config.yaml
crop_scale_min: 1
decoder_activation: "silu"
shampoo_beta: 0.99
precondition_frequency: 20
adamw_lr_other_params: 0.0013
max_grad_norm: 3.0
batch_size: 64
final_lr_fraction: 0.1
Rows from block 8 of the encoder of a small image autoencoder, named by matrix and row number. Rows with one number within an expert belong to one neuron, the router's apart. Each number is 50 + 10 x the weight over its row's rms, rounded and kept within 0 to 99. All counts start at 0.
After each expert's rows are labels from the 100 images, of 14976, where the router gives the expert most weight on average: "top examples" is what is common among them. Only what is clearly more common there than usual is listed. The data: Sentinel-2 satellite tiles (TerraMesh). In brackets: how many of the 100.
# router: slot weights (encoder.blocks.8.mlp.router.weight, 128x128, trained with AdamW), inputs 0-127
# up: expert up (encoder.blocks.8.mlp.up, 64x64x128), inputs 0-127
# down: expert down (encoder.blocks.8.mlp.down, 64x128x64, transposed), outputs 0-127

# expert 29
router.58:49 44 45 60 55 41 56 48 42 37 37 57 39 59 59 45 43 59 46 45 58 62 45 39 52 55 46 43 57 62 47 55 49 37 59 57 54 58 65 52 25 70 34 43 63 51 39 36 56 38 48 29 55 34 38 50 37 53 53 37 62 45 57 58 38 45 59 55 57 49 55 62 44 68 52 56 47 38 52 43 58 43 30 66 69 27 51 50 58 38 65 49 48 56 46 64 54 49 52 45 39 46 59 66 55 47 39 37 42 64 51 24 42 44 39 61 45 28 47 64 55 50 55 46 60 56 62 65
router.59:34 56 46 42 65 47 60 43 47 59 37 54 45 38 44 40 47 67 37 60 60 62 48 55 64 60 63 59 36 60 43 40 48 53 46 38 51 43 55 48 55 54 53 49 72 61 52 29 56 57 61 41 40 48 55 42 35 52 70 36 39 31 47 66 48 31 54 65 48 38 66 47 52 63 36 61 42 45 44 42 43 40 38 50 65 30 45 64 55 35 60 52 49 48 55 67 41 49 46 40 46 40 55 60 54 44 62 36 47 67 60 35 56 41 60 52 54 33 46 46 43 53 64 53 56 62 57 65
up.0:42 38 50 58 61 51 44 68 40 36 61 68 38 42 54 49 34 63 44 45 55 60 52 31 55 62 66 38 57 54 54 51 60 40 53 45 44 60 65 66 36 61 49 31 61 60 44 38 50 35 51 35 58 42 29 67 35 47 43 53 58 51 61 52 38 39 48 64 45 43 55 58 45 58 71 65 32 49 46 55 56 52 30 63 49 34 63 62 50 40 56 55 43 48 58 50 50 58 49 48 53 45 46 66 54 50 32 55 38 50 49 38 59 53 37 56 49 48 44 63 54 39 35 34 62 46 63 58
down.0:51 51 50 49 51 51 33 64 70 48 50 48 42 57 38 51 40 50 51 50 50 41 50 32 51 44 52 57 60 54 49 50 58 49 66 50 49 60 49 84 57 43 49 49 86 61 53 52 46 60 50 50 54 47 34 49 48 61 34 51 50 51 49 81 50 54 52 63 47 49 49 51 51 58 41 74 19 51 45 55 51 47 34 58 50 50 50 49 50 63 48 66 50 45 60 50 51 51 55 60 55 52 39 54 50 51 52 52 51 55 54 49 51 51 42 48 54 57 52 50 19 49 37 50 09 50 53 48
up.1:62 40 51 51 31 37 66 61 56 50 61 50 53 60 50 59 74 38 60 47 50 47 50 58 38 49 39 43 68 39 40 54 47 73 54 48 47 57 34 52 67 50 66 45 55 71 49 40 48 45 30 69 58 59 64 64 38 57 44 30 45 57 55 56 43 45 45 34 56 56 40 46 45 70 50 79 52 48 40 60 47 48 34 59 40 61 50 44 45 68 50 48 45 53 54 44 51 45 51 54 51 38 47 33 43 48 45 56 37 41 59 58 49 46 28 47 52 52 65 38 50 40 64 53 53 42 60 51
down.1:37 56 52 60 59 49 21 46 35 53 50 57 61 46 57 44 39 49 51 43 46 69 51 55 60 43 50 41 45 55 54 47 43 49 49 48 56 41 59 47 31 69 53 51 15 53 52 50 54 28 52 32 52 41 49 60 52 36 69 62 50 48 50 32 65 55 49 50 57 56 51 51 54 61 56 16 55 44 60 42 55 60 77 42 50 52 46 55 48 29 68 58 55 46 45 57 41 58 50 47 28 48 55 54 48 54 56 45 59 61 48 36 54 51 59 38 49 36 50 47 60 48 58 49 57 57 38 54
top examples: snow or ice (98); main land cover: snow or ice (97)

# expert 9
router.18:48 46 57 48 50 57 41 60 59 48 56 59 53 46 51 62 59 48 51 52 72 52 55 67 57 70 57 60 50 52 67 61 50 54 71 70 46 52 69 41 61 54 56 52 63 58 38 33 38 61 39 52 44 45 61 41 59 57 66 41 43 55 50 43 29 52 60 39 52 58 63 61 56 63 51 54 58 43 48 61 31 63 29 42 38 42 59 45 42 51 51 57 53 63 64 37 56 65 67 42 59 47 58 69 56 49 45 58 47 44 27 44 51 45 36 56 44 55 41 39 36 37 63 42 47 59 60 65
router.19:57 52 51 50 44 44 53 61 68 66 66 39 36 39 45 43 57 56 65 43 65 71 44 52 58 62 60 39 46 52 67 49 47 52 70 39 58 53 68 54 63 52 33 46 71 81 50 51 61 55 57 55 55 43 61 59 36 55 47 58 56 56 52 66 42 35 58 50 42 64 47 32 64 59 54 33 51 63 42 37 58 49 47 49 41 56 54 53 63 42 58 62 61 44 51 46 48 40 38 56 33 33 49 33 39 52 54 32 51 60 51 50 46 40 51 45 51 57 57 64 59 56 38 47 47 34 57 42
up.0:58 48 70 49 41 41 53 48 54 48 61 41 54 55 45 78 51 50 49 27 40 43 44 54 48 48 40 63 40 49 59 49 37 49 54 43 41 58 54 62 45 37 52 43 50 39 70 46 28 55 48 57 49 57 55 43 50 42 62 52 63 43 31 38 47 36 41 63 56 57 52 35 46 34 47 46 47 59 33 49 56 51 54 44 48 43 47 57 46 51 37 55 50 39 52 64 56 50 47 54 67 61 42 59 60 67 31 72 40 53 54 53 65 39 46 54 81 75 48 53 42 53 46 54 33 30 50 38
down.0:65 49 51 47 49 53 33 53 63 33 50 51 49 49 45 52 39 50 50 52 51 19 52 53 50 71 50 58 68 37 37 50 59 50 57 51 48 62 50 41 43 51 46 54 38 80 53 50 47 41 51 56 59 57 47 49 50 58 19 49 51 61 51 66 51 44 29 64 49 51 42 39 51 89 58 28 49 50 44 54 51 78 31 59 49 50 48 49 50 51 59 62 50 51 64 48 50 48 50 36 47 56 48 56 49 49 49 50 51 49 44 51 50 51 32 50 50 46 51 51 21 49 46 51 53 58 55 50
up.1:57 40 68 48 54 49 60 53 58 54 57 48 54 63 41 54 41 26 44 27 54 57 56 50 45 40 36 44 55 48 55 45 45 63 27 66 67 63 46 56 46 48 63 56 47 69 63 27 59 51 32 68 55 47 50 48 43 47 34 57 42 55 48 56 51 43 62 60 53 46 38 36 58 54 39 65 45 38 31 51 44 54 48 55 43 53 60 50 60 68 53 51 44 57 58 51 30 37 54 40 61 36 62 53 56 33 39 50 39 55 59 55 58 51 41 38 39 49 61 42 51 73 62 40 34 52 53 44
down.1:46 57 54 56 45 52 48 58 56 59 46 58 62 64 49 51 39 64 51 57 46 57 48 73 56 49 46 36 45 45 56 47 43 55 57 62 45 59 39 30 40 49 58 65 24 64 54 49 52 43 62 21 60 47 35 57 42 38 65 56 52 73 50 48 57 63 55 66 47 53 46 50 49 83 48 28 53 48 43 52 48 57 50 58 59 54 49 57 52 51 34 57 36 46 52 61 49 43 61 40 42 58 49 70 48 49 56 70 54 59 66 49 43 34 51 49 54 47 47 50 63 48 52 43 66 74 46 50
top examples: main land cover: rangeland (53)

# expert 24
router.48:54 63 55 41 65 41 29 50 66 61 65 36 48 39 40 46 39 53 62 58 44 46 51 65 35 62 46 58 41 38 34 60 47 52 68 53 51 50 63 37 38 52 55 58 47 62 39 61 59 64 58 49 54 47 58 60 45 45 35 61 58 59 64 67 45 39 54 44 60 39 65 36 50 73 64 62 57 58 37 44 39 53 38 54 56 39 39 63 56 33 48 44 60 44 56 45 59 48 46 53 50 47 54 59 40 48 47 50 52 35 32 38 52 57 38 43 53 55 60 41 38 59 46 34 35 60 67 36
router.49:58 60 45 63 64 38 25 62 67 59 62 47 46 54 35 49 54 43 60 54 60 58 34 44 50 68 39 34 43 45 41 59 32 50 62 58 41 59 60 48 58 40 45 43 36 62 48 57 38 54 40 53 42 39 48 58 66 57 47 63 41 51 67 47 38 46 37 44 49 53 54 42 63 69 55 55 60 47 40 64 45 57 21 60 46 33 47 49 47 40 49 53 43 51 41 58 48 58 61 55 50 35 43 42 55 60 42 40 62 39 24 45 52 54 58 67 47 43 60 63 45 52 63 49 37 59 43 40
up.0:59 42 40 51 45 49 71 38 39 54 68 45 83 41 45 40 73 35 52 46 40 68 42 60 49 44 48 52 37 52 39 58 47 67 61 48 46 41 52 52 46 35 54 50 50 39 40 59 62 55 44 65 37 47 54 43 54 40 52 54 45 51 56 44 50 45 45 38 31 54 50 59 39 37 55 76 68 33 55 48 41 40 52 36 55 47 32 58 54 61 51 39 28 49 55 64 34 51 55 53 46 64 44 45 57 59 44 53 43 47 52 50 65 50 51 55 45 67 68 46 66 57 56 46 39 37 52 52
down.0:31 51 50 52 57 49 33 54 49 53 50 51 47 49 56 42 46 51 49 51 52 66 51 40 51 43 51 33 43 58 67 50 45 46 45 50 50 50 49 43 40 54 43 40 52 50 41 47 49 52 51 10 50 51 39 49 52 66 82 49 51 60 48 67 49 32 77 65 45 47 61 51 54 48 51 30 41 48 68 50 50 50 33 56 49 48 49 48 51 36 35 61 50 52 44 51 49 50 51 69 60 23 56 55 48 49 49 32 51 53 32 34 50 51 56 50 54 46 50 49 72 49 58 47 81 50 48 49
up.2:55 48 36 55 49 54 59 42 41 57 63 41 76 39 32 29 66 31 50 45 45 60 42 63 58 49 46 53 47 56 41 61 39 64 57 57 41 44 49 54 39 36 44 49 45 29 32 59 68 59 42 64 38 51 54 55 52 39 55 57 53 52 54 40 46 40 39 42 30 50 60 56 41 33 54 75 61 34 54 39 38 45 56 40 54 49 37 61 51 53 52 43 38 48 56 58 33 56 48 53 55 68 44 45 62 64 46 44 49 45 50 48 69 54 54 56 39 70 63 45 59 54 54 43 35 38 54 45
down.2:27 47 52 51 58 54 45 49 44 56 50 48 51 52 64 43 47 51 50 48 53 70 47 41 51 41 51 40 31 58 64 48 44 45 45 50 46 45 48 39 52 51 50 44 50 43 39 54 51 45 49 20 50 37 47 48 50 60 84 52 49 45 49 57 52 45 74 50 46 47 59 64 48 45 51 30 50 54 73 46 50 51 52 45 49 52 48 50 49 41 43 52 49 50 35 50 53 46 45 63 52 19 57 55 52 49 48 22 52 50 33 26 50 48 63 47 53 27 51 51 78 48 58 50 77 50 45 47
top examples: main land cover: water (41)

# expert 23
router.46:51 46 60 43 54 41 37 48 63 48 47 47 40 33 56 51 60 53 66 65 34 36 50 57 58 42 51 65 59 55 70 52 44 36 60 58 47 64 56 61 61 54 42 30 60 72 52 51 37 53 54 53 41 39 58 54 57 68 60 61 57 44 48 37 56 45 54 65 51 69 46 53 44 65 41 49 55 62 69 47 61 69 52 55 44 34 48 45 53 51 47 70 56 44 54 38 64 49 48 70 46 39 55 55 58 42 42 64 42 50 35 53 42 69 52 41 36 39 33 40 35 53 51 63 56 45 34 48
router.47:47 56 63 50 62 56 26 51 56 46 55 47 56 49 56 36 42 57 42 64 60 55 39 53 59 46 36 41 57 46 56 47 40 34 43 47 39 57 52 46 44 47 56 50 38 58 54 66 48 51 42 35 58 65 44 52 51 59 64 63 35 45 52 49 48 32 65 72 51 57 56 48 55 73 66 56 42 48 41 66 55 70 45 59 42 50 31 61 53 42 46 70 30 44 40 57 48 60 40 65 53 59 36 53 60 46 45 56 53 37 43 48 58 63 66 37 63 72 37 59 42 35 44 60 43 59 52 39
up.2:47 33 54 53 49 36 57 57 61 62 47 53 59 61 48 49 57 40 51 43 59 65 59 50 24 43 41 42 56 43 59 64 55 63 42 67 59 38 49 46 45 35 54 53 57 45 38 36 53 46 36 46 49 58 42 54 38 43 35 50 32 60 68 66 42 50 67 49 55 47 39 52 69 64 47 62 42 40 50 70 32 44 33 75 31 48 43 61 62 60 41 53 41 54 60 48 45 49 67 56 56 34 54 54 62 32 50 45 47 48 52 49 64 56 43 43 38 62 47 41 59 62 58 39 54 46 51 60
down.2:38 56 58 48 51 35 49 55 56 52 57 53 47 51 54 43 56 54 47 61 55 59 58 37 53 49 52 40 46 44 63 50 54 55 47 54 42 48 56 57 63 52 49 49 57 97 32 58 47 49 54 45 40 43 46 48 53 63 51 37 49 44 42 67 40 40 64 41 50 45 61 61 52 93 52 55 46 53 55 49 48 43 32 59 57 52 54 44 49 52 56 42 52 47 37 44 59 56 52 63 65 22 47 46 46 41 53 26 52 49 34 29 54 65 47 53 40 42 46 47 61 56 65 54 60 48 50 57
up.3:59 54 58 46 49 49 58 51 49 53 50 50 42 56 46 43 57 47 46 53 46 55 50 60 58 48 44 53 46 58 51 51 42 49 40 46 49 61 52 56 37 56 52 48 43 99 45 55 45 47 49 53 62 56 47 42 49 54 44 52 61 48 48 55 44 40 44 67 43 49 62 42 46 99 56 51 51 51 60 53 53 44 37 43 61 47 56 57 63 50 44 50 42 50 45 47 46 41 50 57 61 38 63 59 59 61 24 47 33 39 57 52 54 49 54 58 36 49 47 54 40 52 50 51 50 57 63 43
down.3:71 47 53 44 47 52 44 62 65 36 47 53 49 49 40 55 41 51 50 54 52 30 55 59 40 67 48 55 71 31 41 48 64 49 55 56 49 60 52 53 43 47 46 55 46 36 63 50 50 48 50 69 56 68 34 51 52 52 25 52 43 64 51 53 48 68 50 62 52 53 38 29 51 31 52 51 40 53 26 68 46 70 46 63 33 49 49 50 50 57 52 62 51 54 68 48 49 51 61 38 42 72 41 52 52 51 52 68 50 36 53 67 49 49 31 48 50 71 51 51 32 48 43 50 43 57 50 52
top examples: water (81); main land cover: water (70)

# expert 18
router.36:60 49 36 42 40 38 42 62 51 66 44 52 57 40 59 51 41 50 48 51 69 39 30 54 51 40 37 35 65 43 49 50 61 55 38 63 57 42 39 40 33 45 58 67 52 33 57 37 34 51 58 59 69 52 36 51 38 40 49 63 33 61 43 28 45 39 42 41 45 40 53 66 70 48 73 41 54 39 46 50 48 69 52 62 45 46 39 57 57 67 46 40 37 47 58 49 44 63 53 53 50 52 57 67 52 50 54 63 52 56 39 54 63 48 54 37 45 45 62 60 45 61 60 44 58 53 60 52
router.37:44 35 58 47 37 57 55 44 61 47 42 42 37 56 61 49 57 57 42 56 36 64 36 51 52 64 46 57 47 37 52 44 52 44 64 63 52 56 45 65 64 53 42 42 48 78 31 46 42 54 49 45 55 39 52 50 42 76 49 42 49 44 44 39 59 53 50 57 40 59 39 40 63 59 63 59 59 38 58 48 54 59 29 65 33 42 54 47 44 32 54 52 36 60 45 47 47 60 55 62 60 27 50 34 34 43 48 35 61 47 46 43 39 58 34 58 45 51 69 38 62 54 41 42 36 65 53 54
up.0:56 47 69 56 48 49 42 62 47 48 51 62 39 49 50 48 36 50 48 55 48 59 61 50 49 56 50 53 47 53 45 55 45 55 63 53 54 49 52 55 42 47 46 54 56 98 55 39 36 53 60 49 53 32 49 42 54 56 56 53 45 48 50 72 57 57 61 58 55 54 56 56 43 99 47 48 45 52 47 61 55 59 42 65 45 37 67 51 56 43 49 60 36 49 48 60 58 44 60 58 39 25 40 58 53 45 45 43 50 56 42 43 43 54 42 38 40 50 41 50 47 47 51 41 42 34 47 59
down.0:32 49 49 59 54 49 60 36 45 54 50 59 44 42 49 44 51 53 45 50 46 73 57 35 56 38 49 53 32 51 57 40 42 44 36 44 52 36 51 46 64 49 51 49 59 51 37 51 51 51 55 32 42 49 64 44 47 59 70 47 50 40 54 47 62 47 44 33 43 50 62 73 44 34 54 44 48 56 69 40 53 24 57 27 51 54 51 58 47 55 57 49 55 55 36 50 45 52 44 73 58 26 65 46 51 53 48 24 57 65 45 34 55 43 56 45 49 23 49 49 61 55 58 53 54 49 38 68
up.1:53 45 47 55 54 55 36 44 51 47 44 30 41 55 26 40 28 37 56 44 45 34 58 44 59 61 46 50 49 44 52 41 37 47 52 53 51 54 53 66 36 63 49 61 36 69 38 59 37 35 58 53 54 73 50 55 48 50 53 60 53 54 58 60 42 55 51 63 53 54 64 34 42 73 36 45 30 56 47 66 45 57 35 55 50 44 53 40 57 34 40 56 52 65 60 39 67 30 53 59 53 33 52 35 52 53 32 45 56 48 39 44 53 55 40 60 62 53 37 61 41 52 47 40 44 50 64 56
down.1:50 41 53 54 58 74 58 51 46 54 59 72 68 44 53 41 48 55 51 56 43 62 46 36 46 26 56 52 57 38 60 37 60 41 65 64 43 67 44 56 44 41 48 51 67 50 59 61 70 52 51 36 54 56 52 48 67 39 58 43 41 61 63 63 63 54 49 34 57 53 65 47 32 37 58 38 50 49 46 45 48 52 44 38 56 50 49 52 45 63 44 58 46 52 39 46 37 53 50 51 33 53 46 44 64 45 44 43 69 45 55 35 46 51 37 74 70 47 61 41 52 45 68 47 61 65 36 43
top examples: main land cover: rangeland (76)

# expert 36
router.72:46 55 48 57 40 38 26 71 42 35 43 49 52 57 38 44 48 53 64 58 46 51 44 36 64 66 33 61 47 38 47 50 55 50 52 48 30 50 66 39 58 58 61 48 41 70 52 67 37 33 63 32 65 61 52 59 32 38 45 66 45 68 41 61 54 40 52 57 57 41 41 39 57 50 47 47 46 62 51 42 53 55 42 58 63 60 41 73 62 40 47 50 50 48 65 40 49 42 46 54 47 37 55 53 63 55 42 57 65 62 34 38 57 47 42 43 53 46 50 62 47 44 49 43 33 68 54 55
router.73:45 35 60 48 44 60 29 52 50 46 44 60 59 52 56 53 48 40 40 49 43 43 47 38 40 59 42 36 61 59 34 50 38 47 69 55 60 64 64 44 58 34 37 32 51 69 39 53 36 46 45 47 58 64 47 40 32 57 56 62 62 53 73 51 63 61 65 49 39 55 55 48 52 57 46 59 59 36 63 45 31 48 48 69 59 34 49 48 57 44 51 46 39 57 59 56 60 39 64 64 46 51 41 51 56 44 49 49 68 57 45 29 46 73 45 40 63 56 53 46 55 51 45 30 41 45 45 39
up.0:56 35 68 58 64 50 62 64 47 65 51 61 58 66 60 55 43 43 44 64 60 59 30 53 45 47 44 33 49 59 59 48 68 42 37 38 62 49 67 39 37 54 53 51 51 76 47 32 44 58 33 55 47 55 51 53 35 59 49 35 41 52 47 56 50 48 53 55 49 45 53 49 71 68 50 23 42 61 65 63 36 59 47 55 48 53 49 51 65 54 36 51 46 42 56 41 50 47 67 54 45 35 59 53 55 64 60 42 38 60 51 52 53 67 63 57 47 54 59 52 53 62 50 34 38 42 61 54
down.0:51 59 52 60 44 64 68 47 43 39 52 31 59 48 36 44 47 39 57 74 65 55 68 47 52 53 51 62 61 59 43 52 31 40 45 57 37 46 53 46 57 37 28 69 56 58 48 30 50 55 45 59 50 53 62 37 53 56 42 49 53 35 76 66 44 47 56 60 34 46 58 53 37 46 49 64 51 59 60 53 55 35 56 45 48 49 51 35 53 48 48 35 51 40 43 39 47 63 34 40 62 80 60 44 49 57 39 39 61 50 33 36 65 46 55 61 54 43 50 50 44 49 45 44 55 48 53 57
up.1:56 40 61 42 35 42 57 45 48 44 71 48 60 64 34 71 56 51 55 26 39 39 53 49 37 37 39 64 51 40 49 52 46 53 52 46 56 61 60 55 54 36 52 44 53 37 72 54 32 49 49 62 47 64 49 54 47 48 48 40 51 52 35 45 52 39 39 56 66 62 47 34 48 35 42 53 52 52 35 53 50 32 42 46 52 56 32 61 47 55 34 51 48 49 64 54 50 53 47 55 51 62 39 46 68 65 35 75 45 46 54 53 67 49 42 55 71 72 46 52 46 40 48 41 43 38 55 36
down.1:70 52 48 49 41 49 37 58 67 35 50 50 50 53 36 50 39 50 50 49 50 27 49 68 49 68 50 59 69 35 28 50 60 48 58 49 49 64 50 40 52 46 40 54 46 62 63 50 51 52 49 65 42 67 35 49 49 58 39 49 50 73 50 62 50 64 45 63 50 51 36 36 50 61 55 58 34 51 30 59 50 69 36 64 53 50 50 50 50 55 40 62 50 56 67 49 50 50 52 36 39 64 36 65 49 50 50 70 45 49 59 79 51 49 34 50 50 62 50 49 33 51 38 52 51 57 59 51
top examples: water (92); main land cover: water (85)

# expert 6
router.12:64 56 43 48 64 44 62 56 39 32 54 60 41 50 46 48 41 62 65 52 48 43 49 46 44 73 64 37 59 45 51 46 42 77 41 58 48 43 43 34 45 71 48 45 56 45 57 26 45 56 59 50 57 49 56 43 48 48 28 39 50 47 61 61 51 55 50 52 55 44 51 50 53 56 45 49 72 52 53 59 50 60 55 39 25 49 60 47 49 36 53 54 36 48 47 30 32 67 42 54 61 58 27 49 55 53 53 50 51 37 43 57 62 50 40 38 57 57 46 44 42 45 52 67 61 32 73 40
router.13:47 28 43 38 46 51 52 53 40 66 62 75 34 41 42 50 58 41 47 56 55 46 45 49 62 57 59 35 56 38 60 38 64 52 37 42 57 42 34 55 48 68 47 32 55 54 50 24 43 63 54 68 51 52 51 51 46 60 24 67 54 38 58 63 35 66 59 53 57 36 52 51 42 61 52 73 53 60 49 55 58 42 49 51 53 49 54 43 66 51 65 55 59 39 48 38 60 36 57 56 53 49 48 51 56 59 64 37 61 54 73 61 42 46 56 57 43 59 45 48 44 56 64 50 52 62 52 54
up.4:58 50 51 42 42 51 63 51 27 47 57 69 43 36 59 59 56 59 64 51 48 42 28 47 49 62 59 49 55 42 63 40 48 63 45 42 48 51 56 37 30 68 51 31 42 38 60 32 42 36 46 68 47 51 53 56 46 47 28 36 55 49 45 38 48 65 53 46 58 53 48 42 43 37 41 60 65 62 49 55 50 61 54 37 36 39 51 47 56 43 65 40 36 43 42 40 39 65 42 52 60 64 36 38 59 59 41 48 39 48 57 59 61 50 48 50 59 67 54 51 45 49 58 61 62 34 71 37
down.4:57 52 49 51 35 49 41 51 63 76 51 48 56 54 45 50 60 49 50 49 51 37 51 56 50 35 51 52 57 44 46 50 67 37 65 54 52 60 49 84 48 37 35 59 40 79 52 46 53 33 51 66 72 57 65 47 50 64 44 48 55 59 49 69 49 52 39 42 48 50 44 46 49 79 53 39 35 50 45 49 49 39 41 57 52 49 46 52 50 83 58 73 53 60 64 49 50 53 55 55 52 46 60 40 50 51 48 55 58 48 56 49 52 52 48 50 46 51 49 53 46 50 37 45 27 68 48 48
up.5:48 51 43 64 55 48 52 45 67 67 66 69 49 55 54 39 64 45 35 49 40 54 47 47 56 37 61 57 39 59 38 46 44 41 59 31 43 49 53 65 57 49 43 53 66 53 36 45 52 73 33 65 38 46 47 40 36 56 41 52 56 42 57 71 54 57 55 50 46 53 62 58 69 62 49 50 41 47 55 51 52 39 39 69 58 57 38 62 54 55 53 65 37 58 36 42 57 25 64 64 49 30 51 49 46 50 58 34 60 53 42 57 40 41 30 51 32 43 53 53 55 50 39 45 43 61 43 51
down.5:33 50 56 52 39 46 60 44 33 62 48 48 57 54 46 40 54 43 47 49 49 58 49 48 58 36 45 37 38 60 65 45 34 50 47 51 38 41 57 38 26 53 61 42 28 45 39 55 50 18 52 27 49 31 60 57 49 37 55 47 54 44 52 40 47 66 53 47 49 50 60 59 41 37 49 51 53 51 70 43 51 47 55 38 53 45 49 50 49 42 53 33 54 48 41 58 52 49 49 60 69 59 61 49 52 48 52 35 52 54 54 32 52 53 68 52 49 47 49 51 63 48 53 42 95 38 50 44
top examples: snow or ice (86); main land cover: snow or ice (80)

# expert 55
router.110:44 35 58 36 54 51 61 55 46 53 47 51 43 55 36 41 37 51 48 44 42 64 56 52 48 55 58 49 62 44 38 51 69 60 54 75 38 43 40 63 50 45 47 55 50 69 60 38 37 42 37 53 51 69 53 43 28 37 41 45 56 65 44 35 69 52 56 46 47 46 36 37 54 70 45 75 31 41 62 61 37 41 32 44 46 53 45 44 50 60 45 64 58 58 52 54 48 54 55 37 42 37 54 54 51 58 42 61 39 33 47 47 59 40 55 50 45 62 71 50 42 59 58 58 44 63 33 48
router.111:38 59 52 40 61 56 38 46 60 65 45 44 53 36 50 52 68 36 72 46 54 45 52 43 54 44 62 43 42 42 40 51 56 52 74 59 45 57 52 53 59 38 29 53 67 81 40 56 41 54 40 38 33 56 63 64 43 55 37 63 44 43 46 59 46 44 51 47 51 42 57 42 56 70 43 66 40 48 68 47 54 42 43 50 52 37 40 32 59 41 66 44 48 56 40 34 57 55 46 49 34 40 54 34 42 52 49 38 47 36 36 48 56 59 41 55 51 55 36 56 63 43 63 50 51 39 53 35
up.3:59 55 49 43 41 54 59 52 46 50 66 43 51 45 42 64 65 59 53 40 37 46 51 56 59 43 49 66 45 53 40 39 52 51 49 43 38 63 66 68 47 45 48 34 67 46 61 60 39 48 54 66 36 44 59 42 56 50 62 44 67 39 29 41 54 47 34 43 46 58 53 53 37 38 38 61 52 55 35 46 55 35 47 35 51 55 46 49 40 53 40 48 48 27 42 46 54 43 34 55 51 64 46 49 56 75 34 64 47 47 43 45 57 55 54 69 65 61 54 63 43 40 58 55 25 32 44 33
down.3:55 51 49 50 47 52 43 56 58 33 51 50 51 50 41 51 36 49 48 52 50 34 52 44 48 57 49 48 52 47 52 50 37 49 54 50 49 57 50 26 36 45 53 51 17 78 48 49 48 46 49 33 70 64 35 50 50 54 52 49 50 78 53 69 50 41 57 70 50 50 50 43 48 84 61 21 34 50 55 55 50 60 31 60 50 49 48 50 50 48 38 59 51 45 58 49 50 50 51 53 66 34 46 60 48 50 50 49 50 48 28 59 51 51 46 51 47 50 51 49 45 50 40 50 81 42 56 51
up.5:34 43 33 69 46 60 60 41 43 55 48 47 62 57 59 16 57 39 50 66 50 55 54 55 58 50 54 44 40 56 48 55 49 57 49 51 40 37 42 54 47 46 51 56 45 14 18 50 76 50 46 47 49 53 48 47 43 47 50 47 47 58 64 46 48 43 52 48 29 43 60 62 42 27 41 56 54 43 80 36 43 45 62 43 49 56 42 52 50 56 47 44 51 55 49 52 41 56 54 45 56 43 56 49 51 43 51 23 54 49 52 53 52 52 52 51 25 54 51 38 61 61 53 43 51 49 44 59
down.5:28 50 51 50 60 50 54 42 37 55 50 50 49 47 64 47 56 50 50 50 50 75 49 35 50 37 50 41 32 68 67 50 40 50 45 50 50 35 49 49 52 57 50 46 47 53 36 50 50 45 50 31 53 31 62 50 50 43 75 51 50 35 50 43 50 51 56 32 50 50 66 67 50 57 49 38 58 50 68 40 51 37 70 33 50 50 50 50 49 37 60 40 50 49 31 50 50 51 47 66 56 30 59 46 50 50 50 27 52 52 43 26 50 51 71 50 51 27 50 50 74 50 63 50 66 47 43 49
top examples: snow or ice (47); main land cover: snow or ice (39); main land cover: water (38)